Rows from block 6, named by matrix and row number. Rows with one number belong to one neuron. Each number is 128 + 24 x the weight over the matrix's rms, rounded and kept within 0 to 255. All counts start at 0. Numbers have three digits each.
# gate: MLP gate (model.blocks.6.mlp.gate.weight, 768x256), inputs 128-255
# fc1: MLP up (model.blocks.6.mlp.fc1.weight, 768x256), inputs 128-255
# fc2: MLP down (model.blocks.6.mlp.fc2.weight, 256x768, transposed), outputs 128-255
gate.310:135143165120098093139150153107146122127120123142132114128135132117124109112135097126112126100118099090114136099130101158143097154125121139137155180149136129147148096145105144103120155134083127092146116121135161125131115132107112161106134151112101088142116146135101139103106124145123102120101108143144155133131137138144101096122101132117147110145127133111156137144144101147115147136126
gate.311:138084144155103182117138069181154108166128122085156141159116118159157193198158138119142098156128152115094088143128148142108125132111092090141137076122110125091114124116150119129142079152179128150179155179064091169135072105070239128157134115079131124120174120123096130134084093079110056148135121067104071153091108107106201130142103095195139153091109140139147143135139140125008097133129
gate.312:117147111109175124129126149129125139138122144111112165149139157111148130157128114121155124150103132116116131104116113112124168165138111137119136124122102139154149157090135142134138130165114126175137139099112137098095141135105125122154164157116072100110082159120149139131142115136133132145169126126100114082160156120083130186093089112126149112118157123128117126139123078124140094145144
gate.313:142080162160159132147160155140156150156142163145128193136150083132129137142170113118125127144139129117158113147151145102137127099118144095139139135166122114137180094093169130146146149096124127149129123137130132161129107119142123125124138119114057126148110105137115127098162107141099104134087149131125138132141107153129152169117085141138131157142138118155140115117137116160133137067117
gate.314:143157107125130088134138173128140129142118143124161168124121145120078129126117127134112163102114119133168162122109094119122131138139155119107147113143122118135151127158127125112108151145116159155109089113146138126140131086121119130149122109151131127176128150149105145105149159158097157077149154151141136148122147165149131142093121154089185138129109153168107116121126145156169161107133
gate.315:119154117104107140131103097151170139116124130073119178123135144160089164105147141088103148086146120123167151140130129141122149160137165097146126128119109181102189140128159104135093120192133118109176120097123102121140128077149142169092152168145128152121124210161121154132156141152147178120110141142165109123152094145101126129111078135114124126067106132129102158125120120133124111108096
gate.316:117086096059138131059104123133179146137079104149114130094133111124139097138119146149126144132142128152164107156109129099102097196109065093135136104153124159118196173167117186134177092120132122208161161124100166131188111095110090115208092133148160081163158089157154156163160178115137125123180149178172137170077097104063194235080142119069128089139198035171154094126144153152151120163194
gate.317:184143117116122124116160152128140142148128117115111152137127097120098130140126131136110173121113111107121168131103095130113142144132113108086128146125142120141140118122105146126116119118077129102137127092167139141116126134101119158099117115082125087134078139114111122126131125136111110115124101134128099114137158134132118103115116130106142122158130103137124114134129098131127133112146
gate.318:099154148123151119088137174129155130118117131136116101142155126109148137151092099106152155124106088135118133100084106136114143132124099135140138105122117116143120162115150135154118120145113145155111167105104139129144175128078128102158151130128103124138100146148132142119131177134125136134144121151117144118125129169117146135079084158124131105104175154147161092157168121168114134142130
gate.319:079142142124106137168118143133124113091133102111118170141122096186139181136146112110103131150085132123132132127102125120136108150132105158115139122190100155132150082132125142150093155134111116113114100100133107119144115096137126187134143156154078115087109166126139096109108126125144161108135159139132125108145150104151155106085135149165135127144134143120122128126144046127115147129130
gate.320:161143097115170125173124126037120103131126139101141168092152112105129117160167113140102098167132141152121136133161092161127193151167142167099108122108125132122122152151105084142072123130089125123127156139148099135117177116125121151090181121144089132118071176167109078155158089121121161142140123166130135126161153157146109076139177168129108144105078114095102122116146112115132165088157
gate.321:106122154114132135136150121126139109152129135106125138124129125117105097171125111128125134101081102136126140097134128140098106132121130118113121102135127117124128103122148151107080107127093134089119133095116110105107119104093146138114137113111111126123089105151101124115101146117113118110111117134118134106127141151127104111090114168100104123108140137117123115129132106129132104132157
gate.322:111120222110101154151136134156109120087107145116154147156176150112182197119125105133146157184128094140097139176164146117135144114122143131140162144152135091114124115139142158149114140153116091098158091128108146148083109157072138152124140063128058122173128163141113132131098095104101149119136155130121136164182126139145114081123137116177094148184127140180125113197107129162137154170128
gate.323:177097130111083131118145138127111118148122165079131183135140097108099152112170130116145126100143096097152135169119088126098135157166118126105151121116128139159155156134120130133084136177095118139137130118160125133105118135106096167140095097127146094096111144109130124148097118109116161124143133119150107074138137118136156156133111145115104117142126091168132107139108099118142113116124
gate.324:146094173142154113086132144117121075140130140116117178131121115121117181115128057106111149121097107129145165101116083121140098119082176144092141105136126130144104095115125112107148123167108099121159069100149157097131152124117107142150105126121111160166116140109096122127117164118061108114108076167132122079173217103131115115115123104122134111113107126110108090099096101125111128140109
gate.325:133132157131064138146159139128139098046098087112137093140119141123140172136109115075115096104085154122097154079126065080148116128104146158109103110164085124138098076113131122116083119118099107065142086093120138095095133143065129144109130156132074080105116146123053139138097126123129140127098134106117124165168178120128118126054130116159116140124099154134142103147128122115102160166152
gate.326:128131146138117098161171128144146112111082155148145144088125171110146136132129192147166118103132100171113127102150164102084159125150175134131122133148158088138123130131107102155107088170133130108098159139134170120109141113090139121146136061072073101174119110125122134132116119098132120192142121135111147146142125102093172187099113118133090108117143130141084088194103128159100134124091
gate.327:129120151150125113111141126101175149137156134145125109148186124144156107109114128141100094168145120137131113142137119099122154119135137092108121104084152110185124123133158140171148139107126136075196095150120152088097133110123130178110086091144115126165108111150151153115158131161127121114141116144117089160162116159150127087128093112142121124124143148130149152130116118134151165135123
gate.328:117110119130139129154165176088137115098119156088142131128154103109121082174154110126115128151106147128081150151157112133182145145118142115158135104151119104135103113177175122157146141112111143113081173123107132139123149143113165133123183095101090096146091159124093136116142087131126100147141147165126104161171129211124145110115123170114100112098105145126129062184153092164119138132159
gate.329:127130170101149131139168103131127114153124123114122137104133081071128112126147106114119113141148096110141107111112119142091127136092109152120143155106091099130128130116147119149091097129112122112151153137123120146113113144083129159138115084085115137104137099113139131109135119125123099126104110121141110095133110123158140145139111127125073121103085146117133140133113123128106139116132
gate.330:193078156170105122117116117139137110143115134156112134134066137103088168131117164076184144129157126051161184165085099135117126147125126152067081124089118151124129118081113177088122081195124156128187162097161121100125086158145122101165098109122167167172185113142100130153115132062131114127099120089158121150084171101166114157141175137094138096116136128100179075090119128102145135121167
gate.331:111121138105150120139150125135168083098116136119116122141134123092133121121130108103122068141114131128171110108172128139123146130125104132141162160162093128137131127094130110107135154117095147122141080137104152135143131134094097145121114141085097137137094155120095162116118137140146130105129119107126147116120123159140084146102090128137118117150111108142131126124117117149116125111110
gate.332:070143165122109095116174155140162134130106104124114133154195108146119137099141096118114144124159115122115122150167090086130079156111157099112135141110141079192132129105157073125143177138109125133131099145137115110070142116095083115093142143129133142144137124160183124142116192209127130097113108161153107138155133128185157117076080108127145110156116190131168171109119118108141108102143
gate.333:133124138122118096135131168145175144111125120116119110181116145090151108148116119098111139153109099109087136102112095111134148119122102152105128123115110152143152124132104132139126134152078158110115111078131160137101139135114125145133166140090110128129091152137127153118117152139076126118146128130093129137148138158150121136088100109140112126111161110137156134146165094160099132129109
gate.334:090087202123152144113176115167174109166136167108110124129144167125135131079167088116149126094117132130120109174180091101149078134102111101150151099186082155193110097076159129112150150106103127137136077128145098128097102095097092178140103134141076151163119100132147112139130126165093105066155155153103112120138177151122161203100084124116086128127129179126135153096081117172133115170117
gate.335:152143141103094116136152131155138143125103135104120125147158158124127133138145070134097100135146114107100113127133106088109155126149161139169128122104126127121125112168169129115092110131096122142130118095104150120104143117098131173143148162081094083147088123148084175131105138183091118115108143142139138113182109106124108111105066096118131111107147111130144152161087081143118135157170
gate.336:147131185135107127103182168172124124132107137117123127149107157120124150170109122115142118111106107153105132115116109133161154103134116181112131117139121090129157119128127161075120118150112157148116100114094123118103136152112143155157149123104113111136143136094120132140113157132129135131133118122099144138157148127141110149111107138131144130091148140132124087184112113175123143169085
gate.337:075153152150098151096119098158108132053127092148141119156127166124149107150155133111135131095082121179123151185116109128101128175154143132097117061171127124170095133104101124121125085142126143060132134141158139129132114121060083190067110140146156120111120117106128145115123150123166132075138136116154062137124145185146104070140162097185089140135127185078135106119110134145104141157135
gate.338:118170108111147126140115144138132129123137123125147107141147146117158088123111116097092164104135112159095102120122129121125141065117117131200069160123144123131160097149106122116130125096098135111090114125138098094155158131082192177106135142134048073066093147105114105156124112151125143105098152134124134127198086155138114090126123130167121183100119155141121134110135138191130143162147
gate.339:103134147134121123143149099127102107125138161124111126128154126148153107130107149103125119107129099118125112094164138143139122103089131124115156144129122118131119110107123125133152135111107142107110115124137123087088139139150141118144128132120121140100091125127156149099122140122129104129091160113137134112165144141142102128134106105132115125096150151118124143132121110147100126114135
gate.340:146130140134103121149121132150120112136146119131126150151110132114124148119123121115138121085113081067110123086097125120122097102141112136141138170114157107142169138129138145124108116095102109148133111111121120128115116116119137104114110124130066100121127115081115127116127163152129104098108124114129160086142103140138129146103076152132099138120140121121129108131128122151104138115110
gate.341:114135136138121167107153118141174155094142111138119109121133131090128101141174118122119099128110115114121103132135125098142118105110126126173125158137084107159155114127120136156136157143097142101146101115124164130115124116135106117124148143116116104143121153130102169111130138153123109139137141132130131103141096148140092134119066123137070128110116131130148161146104097165099159117137
gate.342:158138126147118124107152165130131102126136142140112181147105103114097184156098084081114183140092102112119154126123086131164150145156123146121130145111137097132154132113119170158130135172086095122102080091150161134112146113073134132113131104073119093106105116130100106134129166123108129140160104134120131140143131138149114115066122135164135141142157166158131097163136111196130135120142
gate.343:093115146120119128143173159141158150105149140107095097139133160148136136157177135069092123121098129113114096123132077109130152120115150148122145137153112114168131125094143139134117099106078127083117129110097121116112122153120123127117129135113079102129113127131128128108118174111145123119126127160113134117137153154112111152131086145150095123117115144124088137132147132136125133112138
gate.344:143139169090128144112141164140116144121123136125126157139130135121121142125124076110113160108128115109106141117109130140093131133142103105119121115110118132122164116081141156107110170125104094163121108087100132125163151149118099129126132146112084105126076185132088123104144149170088113139127108129140137094147109119134135140088081135133131108111163134110134116151146108144112124101129
fc1.310:146108128127144111124132138126133101116120122145108115140124111123154128110134137147130127117101131138115149105144125115151118128130114163141163111130132135113121093119121073155141134139133112132099137133122136130128134093127151126142132149094098117115125116116153123123106091131119121166155122130104131122091115101105134144095133152124123135153124127135109111126147118121123098150117
fc1.311:137115138072074161131193174124147128140138146124116071147211079055202116178101127087138125156156192148157124104160101111149151218114179179161165129093160168153194110172107183202080146140135118141085114144149134133218201134126125138143131151182133083163120156211068143224089152170118163168169125229207132180218077152148076098083178156159174136129194045138193139198174149220136218194169
fc1.312:105116141131120140134101117134131133098122106131111123088113159134112155107125145137122122141132096149159100144139125150086125113109158133119127085127139129145142124153159099119093109116142123102105110135131114115120152142134136116112116112164117144121129150109113104143117128124115139147121140136133148100129081126139122102156113118138144145122118124156091084135099136130102143110099
fc1.313:130130115103127127168108130084125179111085120166166112094114146105110103163115166118149120114134108115151159112140131095080108165169083116090122167117132112131145107141145130110161141099122097121150138137127141118133095112119140120129100121155149137076131103129141123145127119101146131135109139116160163103111088151130082136121156150094091129125158068119130128127063151111106130070123
fc1.314:135126124101157098153139092109177162136108151147127180124156146102133078106161088130114175128118118132101101136130139151155137116151143098139098116133119150140136105105138121089160126072122102120141112095158139125123095149136134126115150123101115119133129142169138069100107103109103092118139108157102111142111150157149111057157110115114087156126110149138102162078159133141126094119142
fc1.315:086160133090116149155142075171171109103091112105136167095149146137125104143164167106153125128151136145156084156194149165129150181185158148185184138174098145091116126172108091126137180106126125130087121144131134158137118128109144157082179142128134098156071179154098155143147117155142175123142172101152111121151100183099120158137121117128082124151112095145077159154128131159067155119112
fc1.316:087105151081115172041182107140164150111088129096090106096114108107172032171160093176156074113207124178134133167167165089144123137112074082153165056206140088144133151200148148137156125109122121215106169137101250103108089122096064085177089104168208146202118048089123192107125173183094056115167151170222129097084050129084143172087114074114107051164210095123101102166084136170174080151121
fc1.317:127116123117101089122129154145139145095125124123134138139130132131115135145110092135139145142152144123119125130074125135141109113130123139148128124142136089128112120123126135092136126121133102139098124111147147128118131125127133124130142121128154116140136134133092107127114144143126111105125155108152115139173112138149133138112146126079131125102140142146115126113125136133138131135110
fc1.318:114116142125159129124134109170155147137151131139146126152130156135158150171132116118154119152121135112128125117108114154163125124108098115128134114139144138124112110108141133143175141157127098154118143145128135141093129134136147136150144137101119111109146094118139095140088123122110134191116119140115103141126127123127135161130107136146151109123139122144160128131164127120119104125133
fc1.319:111159134125130128149135127118155158123126076147168137107124167110141114113142161168137133131165133158106135133136132127134139144121150127107127116114121113118111149167150111136139146125137114149145156141132120137118127109114133118096163101154100120171124107148151143107114109156115117127110137122138138148141069138116146113120151146140113155145101160121106149124139092133129134129089
fc1.320:135142134155183122167056134155109087065094137139135164135224153149131162075108114132147150143101122127144133103133130160095089175144121083160130121183175146156059171082149143114175158114174149133184132155133096089114160143125109106083111141159131178125130086135091128153137138091128112140095157067046111135128180084109108117130170117137135090123100149051071167075098162114098137142117
fc1.321:170079141133126122094112136152128117123135131114128113129136159139129127133106130147134119167116143118129128119156137116144149116107148122143136124126148117081124142107099114157135166122112136135141115132141154122094099136112128113144144126095121113157102123140081124130141134100112148122154100116116132100107141107126101131110119116139141126114109121121128140124112134128110102130144
fc1.322:162145160150069147129160149159103131177162119125158086187113112158179139141101141112069120134112132102048078124079130089113095074089140137132080130101190117109119110109147155119077077103124114050106104135098105116097113109117171122147136095103125056091163103159160098116122156162160119094095131154141150160177099120173137107116101090168180193140138177131149126137133132151072127153116
fc1.323:123139107136147112166137162125176140111106156110120141116115125127118141142121147134110139170144152127120161125098149122147116131141174150136128130101144117155180135137135093128124153111140112158102154121099141139130146162130147079132144155191106140131105156186060104126170102167145146139197147136139128175115119154134122173111108156117165148106131110147126084085134139121163141156110
fc1.324:112168084104141167156078097141153157120144137059142162162139135135134127128153136118078133100159164183156147154097112111120153162114138149135139115140110168152132162122147111109098074131123120125166099157119105143179202096152116195094119177135134127103082162129132093090117139181128179097139128142164097141159147121090099126138105111164149148145136151136093155097133157123111104131096
fc1.325:113121128115147118151130141121150110131105135146113114111159115104144095119130125116137121094132124131121091104168120150119162124126122139133124145151112125150106122121120130129148140133124154120161114136141148114122110113109109126115140139120124124161140098126161175119105109125137102119124114109096128132089150117112125112142164126101118118123103133111115160140120145134096152125169
fc1.326:157065106107135146124072178125129163137118116101120134136136097137165082155156102103109103117166160105133126148121095182139116130107077132131176133154085166163150104131170134088150170063104085169099179136113107169164083192154073100136146139122155106108139142178104119127131099117125141154101146117188125123099110121116147075211145139153119075101140040149152096147145139114135129124153
fc1.327:126108164084142169116178137116159126141116156122127103136129114112148144111150151137159112117178161140119141141140150136110121101110142158135140142138082151117109133112131141075092117129130164147148148162118136108109141163144160138185131143095159169129105142098127189102131165116088145122136105097158130136114100149131125143149084114120094106095106098150120165108130130137110141125114
fc1.328:116122103136094132107142109144114161149145170127139150176077104127148137176123123139130130098130108149166140178067133117109153108143177187097099094109131120115132175155107129116079090146122121136173150144128148143123167139159160137184114087105157112117141126100112107132144160154146189140112148167156087111125120116123146139151110136119124120145168092166163089114155135125156100110092
fc1.329:153120121137122124113124169111141110130111121143124122154109111109127121142122122124108147139108112139117114144110117149137135110136139095143134126147132121133090142141108141176153150121118151117130140119135148119146110126104127111108139115114131127131105119130148133123127143110126099107119130151118158121118137143122116129114115122131146120134097136104129135115165151133139105137137
fc1.330:191181102116136115171093126128093179137104123119203168152075095086120141196150107149111169118148108187112131125114165119129160146148093120138139128123081152070240131154136164105095134168169129153125189117109084233188107065101141087129170119189110057097178239153098131153160129161153141159141128146116193118113137150141126144132153192137181215110120077233160101162122103166102217094181
fc1.331:102126138117124115147111103099107139100116100135134137117121126146144125145159129118135126104116104115132134130145116129114108118150140119128145133145141132132134098155123122107131120110140132111146127106126130156123117143108155133110135116143147111126143104135121131133111120122146095126088158114153127091114111113120119101117140134105109150141115129138119138156108102105120109100120
fc1.332:103172154106121155126160129127074189128119156129115117129133134087147073137103139150068160164140109173105144168153146141084091098142187137139122127140117098096159159145118120121091140029089104127113100112151164201111137138113071117161029094163120150132094112092125129118108134128127131129152149152175116151126093164134121131111124090110046180144165142171077126116156172165174083160114
fc1.333:104128133138137148136119137145136137096131134120125074164146112127129161142152091120136133122115152130120134135126150099119122131105091161107129128127123114133149107117146097123121106117132147126138136148100099129131130130115154154125142158114126113099111107121140128143113123122101150156126119130108105115116121140116129093126090144115117122126129134107128077132128075110110103115129
fc1.334:101136130150159116127130120144169110180159188131113151109087145145169085093103141144159085119143112140137118117126128146086092087103124143124091152094121121170142109096131169121128086096118150111161096158115105104112131127179169170143130119136102139135129154097148143112158139151141125093112145100114144139125146160140114121174119122099177154087115162172131133103098096134146148138128
fc1.335:106145144122135127142141137102137099138150136105122163138141135115123134099090124107097134110116122117126151123130139129150162158124128166154114137142118131139070154151131120125134117160146161122124101128135157116144155145107138142113133115147143115144155138153148138147144114152138138098138118137130091144132141146138130087129137134124127124148102153121140132141105102174132132121101
fc1.336:124109158124134127143095136107122139091155123124137147134158146094141139131124103104134130132130123116153113133128130151129130116137111093152118159131115130122118131115141132135157155126113120115118104107139132125120131099089106144134128137107104146133117122144104111150139102113130137140141130120105126125137131117086104140133139131141113111140112099137140136153117137169118123123129
fc1.337:105129192132104117099183154089140113107141132143109158111139119086100165038151134073154139170044108095175176159141065169112106181173137108067115084103130092203120205098151131172104087185132151126159136109154126077073171135061127183180065066191167202122133076160178158170136196081161123173169198140137144146054128121196139179057145183086139086195171163164129125146106123106220121118173
fc1.338:149152077130161105096144065152133144132132136099128115153109117128104118140106132098164112128111155121120119132143146099191148113111193152151141087079156164126124074151114158119125110175121160187080156093148092156099145144123207208190177157060136110116115157146114136079114108083122145117119092117158060144158139121134153092084143123124108152095166111164149128120142069187089080204081
fc1.339:132137136129124150125156111109144122130107114124126139110149119140127134133151140162128110130119124117122093149142155148152154124173122129130104135129126101151080139142129104136121146126148133148133129123129118120117123127117123136147135133117116121122129147108170114134142141122144109145170113153120154097108139124166130131161116128125129095136117136161147125142127134155103158149126
fc1.340:107140110134165134103116119164131119124134102101126152131122128109130151122108114113150127113107094143103132144126102131175116114131109150095110136138109101123116104148123106095124106154120122156133154134134118123131136084089129142129143149103119140107142133124123130124132147158137145133138134128121099099119161133115147109115097111129115124101131104129147122106127098132110125132149
fc1.341:124108118129132160123123141113137119137150137106136157135140091127132104130108142121115141135138154133122145129122138136135129149135166126145103146131111125099132166139131113153136149137132158098119118126155130127165133117133117125132123128127144123124133142120143096133112134147149145128132146161146127129133148161126118130158106141141143138112109147135114123122110135145136121139137
fc1.342:069113134110180136174132104116144159146138121117120164103116151137122120124146112124122093124120145125143118109143105115135118130138126106097125135104127156132130154135165149149147125137116151137140120118128122107136098123140150120151141146141130155100114108120144153122170122126095110157112098134131138114114143128105151144144138155116109109094136138147117136119096100135121121107110
fc1.343:126145121103123141135108118121111116138102126135116151136145146139149142119134117117128110133128089133122135147120127124084094142124114120112129093136105131139116139133145119125119100136141101152142122140156146122134126148138149130100145122144120158136130164135125153136147135115121103140117120113125129146115139127112134108125126130117131129108114172114094098114153130113117135113131
fc1.344:143151120106124157166098112124125155092108117152132142152126135125108128137126116160150093116150101128165130100143152111144157111122141155103117140148123126118130163128126158114144130129147130137145115125156141126111129156130136119140137127124133143155152123137138146133125126125127109131117110115126152144155155126126104149160153129127125122106133122128144117144094134124126151142120
fc2.310:140105118098114134124122112110116106132111136138109127125110092131111125122131147115138148115111136133134114121142126139104090128120131122136130158119116154130128124136116126113120126119111128100134117111133110143139120130128120116118121148122152114119133121143119141082103123121139133135104142117145136122139119104110126110135133138116129104142132117127122146119111121124134124137129
fc2.311:131093160246070139023135099171034141084165066196140000128216173171122139073091183170172125117056173147080139127151100112134000164030169115076179059168120125194041052150219133094158156173188149040152133124125157054067074171177099058174057145099216141151138033162126237147070191089110078092065085132101064119147184175111134140190173099103081080160086205022214042109159130090076164222045
fc2.312:119157127131140118119143150122117102172129115147113149121113142135130142125111129129142127144112116146132144112126121116120133138155136138101125126096133123123133127151107121137113125100136124156109130117123140120116125125114129127133141116151143123150128139121109131172124132114165133125136113120141141119134111104141149150118124132113137149142148116158109150122096107125146129119125
fc2.313:136110157132133131172130130114123123096143166098140108181151099136105145116105125132109139114117124145159108126139150117155131075139151136156103130162137121119137152141174139127125098136132143111108102140100145126134141095150104153108117123072106099147169144126145143151144134173118140112137165115100145115175169134120117125145126132134148143129125157152158132160074097126153133111112
fc2.314:107158144140097149109096075135124136085112095149103066114138172142113137101090146122144128149106135102132124108150134129097119156105125135126134137098141119142112130173154112127098145160159138119128125103126136068103125151122137124138119168138188155131088114162045187081105148087134128120144107106127124148145104133137117112096179090094101067117137144095116161174115116125082138142095
fc2.315:110095192135098107173112153116179147091132143116118117143085126143109125161105136137070125154164148089104148131118148084162110136102171122182111123138146120097101098141145168146141131125144115102134134084064147141139123112129169139175099134103169121172105134148150166071122093128121124126100144166133151187080140151046122174060146183132118092091196133102141164119133174135066103154124
fc2.316:056126088063192141217046097054173143145097097081069126103098141112107115104174049045130129126133104078219116061207114096194204117110076133195124212132050159150160182156167135144154222082162213157114099098172049087096089131163173044118255182159099074122115218126092174139185143144105096087145133084145182145101089164078109183093082157084164138102102123199170166153154073103074110001176
fc2.317:136142134139116155120144121107144129123113115122142137123122145112134131137103137128129141130120120131130127120137142144098131109120144130098130124092130133125130130154124117139110136121158128127132114131133128136133118146121149143109130121130123138143110121124120104123155128129138142139135137124145123137137103108148128143137122122135109123123159129114142120148109126128116119124122
fc2.318:123123137135120145110133116157115113139159137121138132130130150115124119126116105152103133114134112120100108116117143113144105109100087140132107116114130108136116148135156129130111109154131116112133126104121105140116131126124137120138115127107125116116110105142142147112104147111122110145120134136106140104158127077108145147102136132100123132135129140116107091145117121132125131128118
fc2.319:118119122129151122138112104132131127102144143136127116145116145141123147155104126127116151136123149156145123105144116122148129126123117119172135134128137137121151117111115162129147137122123135140128087133133124135119139121150146131136121133127136146147107142116170136092146116117133125100120113152101143139128149133107100123137117136120127148121161144140128142137167111123139136133135
fc2.320:096135134164099111077079155209105148134121135195118086167092127151118185177107125103159178119087129104158134115090185108180130143109124129129179103109139130105186136112147201116152149178196120154171113123129130136127069101159111067170142146131192126129152141115114191048116180082126126075128085106113093126063145149119126202107141090130193127135154115201168108118182143119108170094132
fc2.321:122135128126104119127143118122124130123149129129131137134139117139107127088117131121107139118131148127125120130114116142130138134121129143141136153123128139143116134118114135145117120131128116131128130149126118120151121139123129139115128122130137116123127121126117129098115154128131120122126110128115131114125108120153120116152122114131150142142147117126104128122101122130150134141139
fc2.322:100110103198171115110062115149124135121116140164140087105096192120117186110145105134163145119112085105140092128111162138134148093145092121062110097071127098128153144135144161148220120156185153177144137123097109118082098144137143075173155122173156152128157133121146115108145129103041105178117109079096138144065105074145147160189136151103171119094127148167157086128145119071148117093136
fc2.323:141102113108152144137155158117115101181140137119113147145151093131149115085105131131103143126134123137132122115132122146099134102114128144136143151159107137128100135105168136127125120084124124167124108141139145146119154143113133128142133108110125146151138138117148112139154127115147130131129155129107144112157155112119171102157102113145120123122096159150110126132106164111145106134133
fc2.324:097159105147117142101109147152068152141113097158109086082098163129124120128117118147167108124125077131127143098128149091155130116136113102102160098109131079107162097149113125145184155135158103150126146133102169093110114143137121055123180106154148124132122105128132153116132163107111100131119101102120136104098056113131130162146124121131157118160103112142156116121172084116188126060116
fc2.325:136124143124128121109126112146133147138137129131111118122157117088126125132110109119102150119153145116129121131139106139126141114111106102159134140141122116139147149130121145099111135149102144135121112131110137126144149118124123136127101130101115118126116134092076114115126123115106140135134117125123145120172118100116086130130119115134120111110118122120091090140124140150126107134092
fc2.326:111183112095119155164127131040108126091137076126184093089147126125097105093139160119136139124081120163126120126162176111120139163120102101144138203149102123134108139134142060132118157115152096062091150128163117094118120094087118124093151125122108051072108145161162126156148109104168092107122164146108152122140120169091129138110128142155113138172076128100130108160137106093113132085169
fc2.327:148158137148101133097181158148104107127139106166133100132127141125117160137100145140147139148114122134103148109115116153129121121158139152118148146127162140133149121144084127100089126118118104139088104098121161133153142143083112145094123131131128111116131140109087108133111151139144158101160113115123137125175114139170102097084145111136144156156148133134112096173124128158151159159100
fc2.328:110171127132130142155147124138113162159097107120166134105131126092143112116173128148113108147113118192075086104160152143140143111136167114124152142129095099108142130162123081141144162158130100125078119107125124164106119128097134135122163104102098096134149165150095108188135116154134103101144117168118153136151121145157131112139120127150111151120109128124133126157151109172138179147137
fc2.329:124128118114134112141111131146138130111136116138143150124117114116157144114136106142110110123124124131145130134108112122100131132152131108105138112137115095136132141106120132140130121134143157121150128151133103128127119110125126146127130110170130129109159133119168139097145119138112150107133134139134129140122113146159129123118135144131130141122108118127134118135121135151140152128112
fc2.330:104158068194144089011116122247086101167129121176120121107104154153119155108090096147200157198104126148091163132076088125141120152121142125063167106081186061141131118125095118106148152166156074182098131114144151121088150189076072147111154152137184205141068113154177101091074142080128108096144099152106021122149105116210106021153117023117134137148120147138107085056161125093207118201083
fc2.331:125119140125148145125106110141113130124126114132143135125131142124128126134110108121117132116112119113119132117098130122147126140120146114151132137129155140117127124106150161114128133111127110154111123137134126136144150135135130133140123138131135132131121128125131131137113127128102100115114132136100106136138119138100119128135115116136133103128124135141114119122111128146144110155135
fc2.332:150097115181144176179071073105123133126118139097144145121080114154118102170147124156081090178082170153103115045170163102192170116087114131140066122172139140106076145177175177177103089169159142164107124097075059133115064106127175122192178091069083112144138112189103138128180141112123049175161130101078099132094152099084123133129166133111091147100154130116143174148076135134109148167112
fc2.333:124147120146164127122130131122107101134121150121127147112135105117117128132120085133138119136135117136128134094116151133138148134137088116133132125122144109121121171147115093141114125164148148146123126133144120138111135095131126116129119111128107140125116127116133118136152143121150135139124108167110130128112127097128109149135144129098139132136115122116128115141167121134152114118123
fc2.334:132097161143120143156156151118112153136121101112132138111153151120164105118136134146135103145140125135102114093158162142126119095102151125136150126165082146105113073145137097129139170094148094112123104136089155164111147162121144116145131110105088137119113133113103136114115070117125115182139141110092127111153151128093112125151109139163091091085098139116097105146141183115122102169117
fc2.335:134144138144163078113157159120124136155150151145108126128127162124125149127123119121135123121129125128130145123129127136149124117142122146148128122134107140136120136120118148130163139139120129123148131126124148110117171120144151121141135128132120149155111126118127103134144123112103149133127120135109153103126153122115116138154110141110156129127144146136110120131154132110136122132137
fc2.336:134146127118101146114140113156102152152122124124147103147112099109145127129127110143130108139119121134142120115131135117106121105120112158102133102105119097122148105163133137146099114139147123108141130133096148125101147144148130149146119118138119111145121108106072169151131144129130148136122114126159139124157095144147118113139114130106091143111149116138131121154110106144121143128097
fc2.337:059164165166070190146175131139118157087133103150077116087097150222161117170140196173083010115118097180000130126142117057140105159129139126123116091162188052102064071199079062229146108151106082089130191126025140125106086090151147139078154076163083034115135068145186151138127128214181107129103169173176098109111069143112169128097115132132092129142185125042125197140102128162099185158098
fc2.338:093171129067160127168115160087103163101104097125100152121147156126138116102121114166133132094140122090157153112156141151055094086117138122128163141164071125091115185108110105117101187055108125149142112131174140144118110158161083052117102115172132199158099109091077110011182126136121144110093173124135144083141116129121102179125087128105104079123112127146057113090108136117130091075092
fc2.339:127144142128129116129158150125125142130134143115130168130118114125128121137121139130150127107135130124120123151098135140133129149131132144130127170136129141135130136124120135121114127137116155119100137125116108130135138124145136143134129157128117125110108148108149113124134116117144139123139182122143130130162134158109128135151098128150138115142158133130138122155147141140120109143149
fc2.340:140100131116150131129122119116119112153136133146139122119120105132123127109110130114134135119136144108138156137130146125120107122123112119122130101143151146131124103096137147135160137127123127123147125143149135142159134136121142109136113144120138155126134085120130137112135129115129099129127100130115138126113138130111154140146104119124147148108098130118117135106144133127125139121140
fc2.341:117144116105132135133152124105118116127125124138097132129133117132150150140126139127103116111099124108120128102129122110110144129140113139124146117123103124120121138127130117139131114113093130126144139114135117152150109141146122121120134112130127130132111124127116126124129140135103120152128122134149123090115122133140143116109136136108115136127123130130095123142132127122140127093131
fc2.342:137124119124150113097092129144118149121152147109126139114119096154108126102115113149102132116154155129137156134095126118105126117118113128116116117137174133136141152128124155103116106124115167144131109131146118103150118124125138154124118128159150126127147111114138130088158143133123151081105136159112107144133128105128132103146133110098142148117130118131106112092096102120175157111122
fc2.343:145130113118128150120105126120138134142145139125142135117127157121151101118116136127120148153138154121118133149118134126125107150126149133119128114122130125124117151119154141119155117133142133114127136140125113112120139136126119109146132131124152178122115115131175143130122140101137129111139113159145117118099114126142119118130127147133121141127129124111124150109137133124127138129127
fc2.344:110110146137135135159132144091124146095094111098127165118126143140148152113139104114130127152130118152141127142133103117104117159117129137117131138172083157127139121125108147155121143117099143116135127129138131141125119160151125145127131118151098111124136119133108113118146109138129146149152166130157138108161140114134137143120120129152118145106141124129160103132134134113139123163149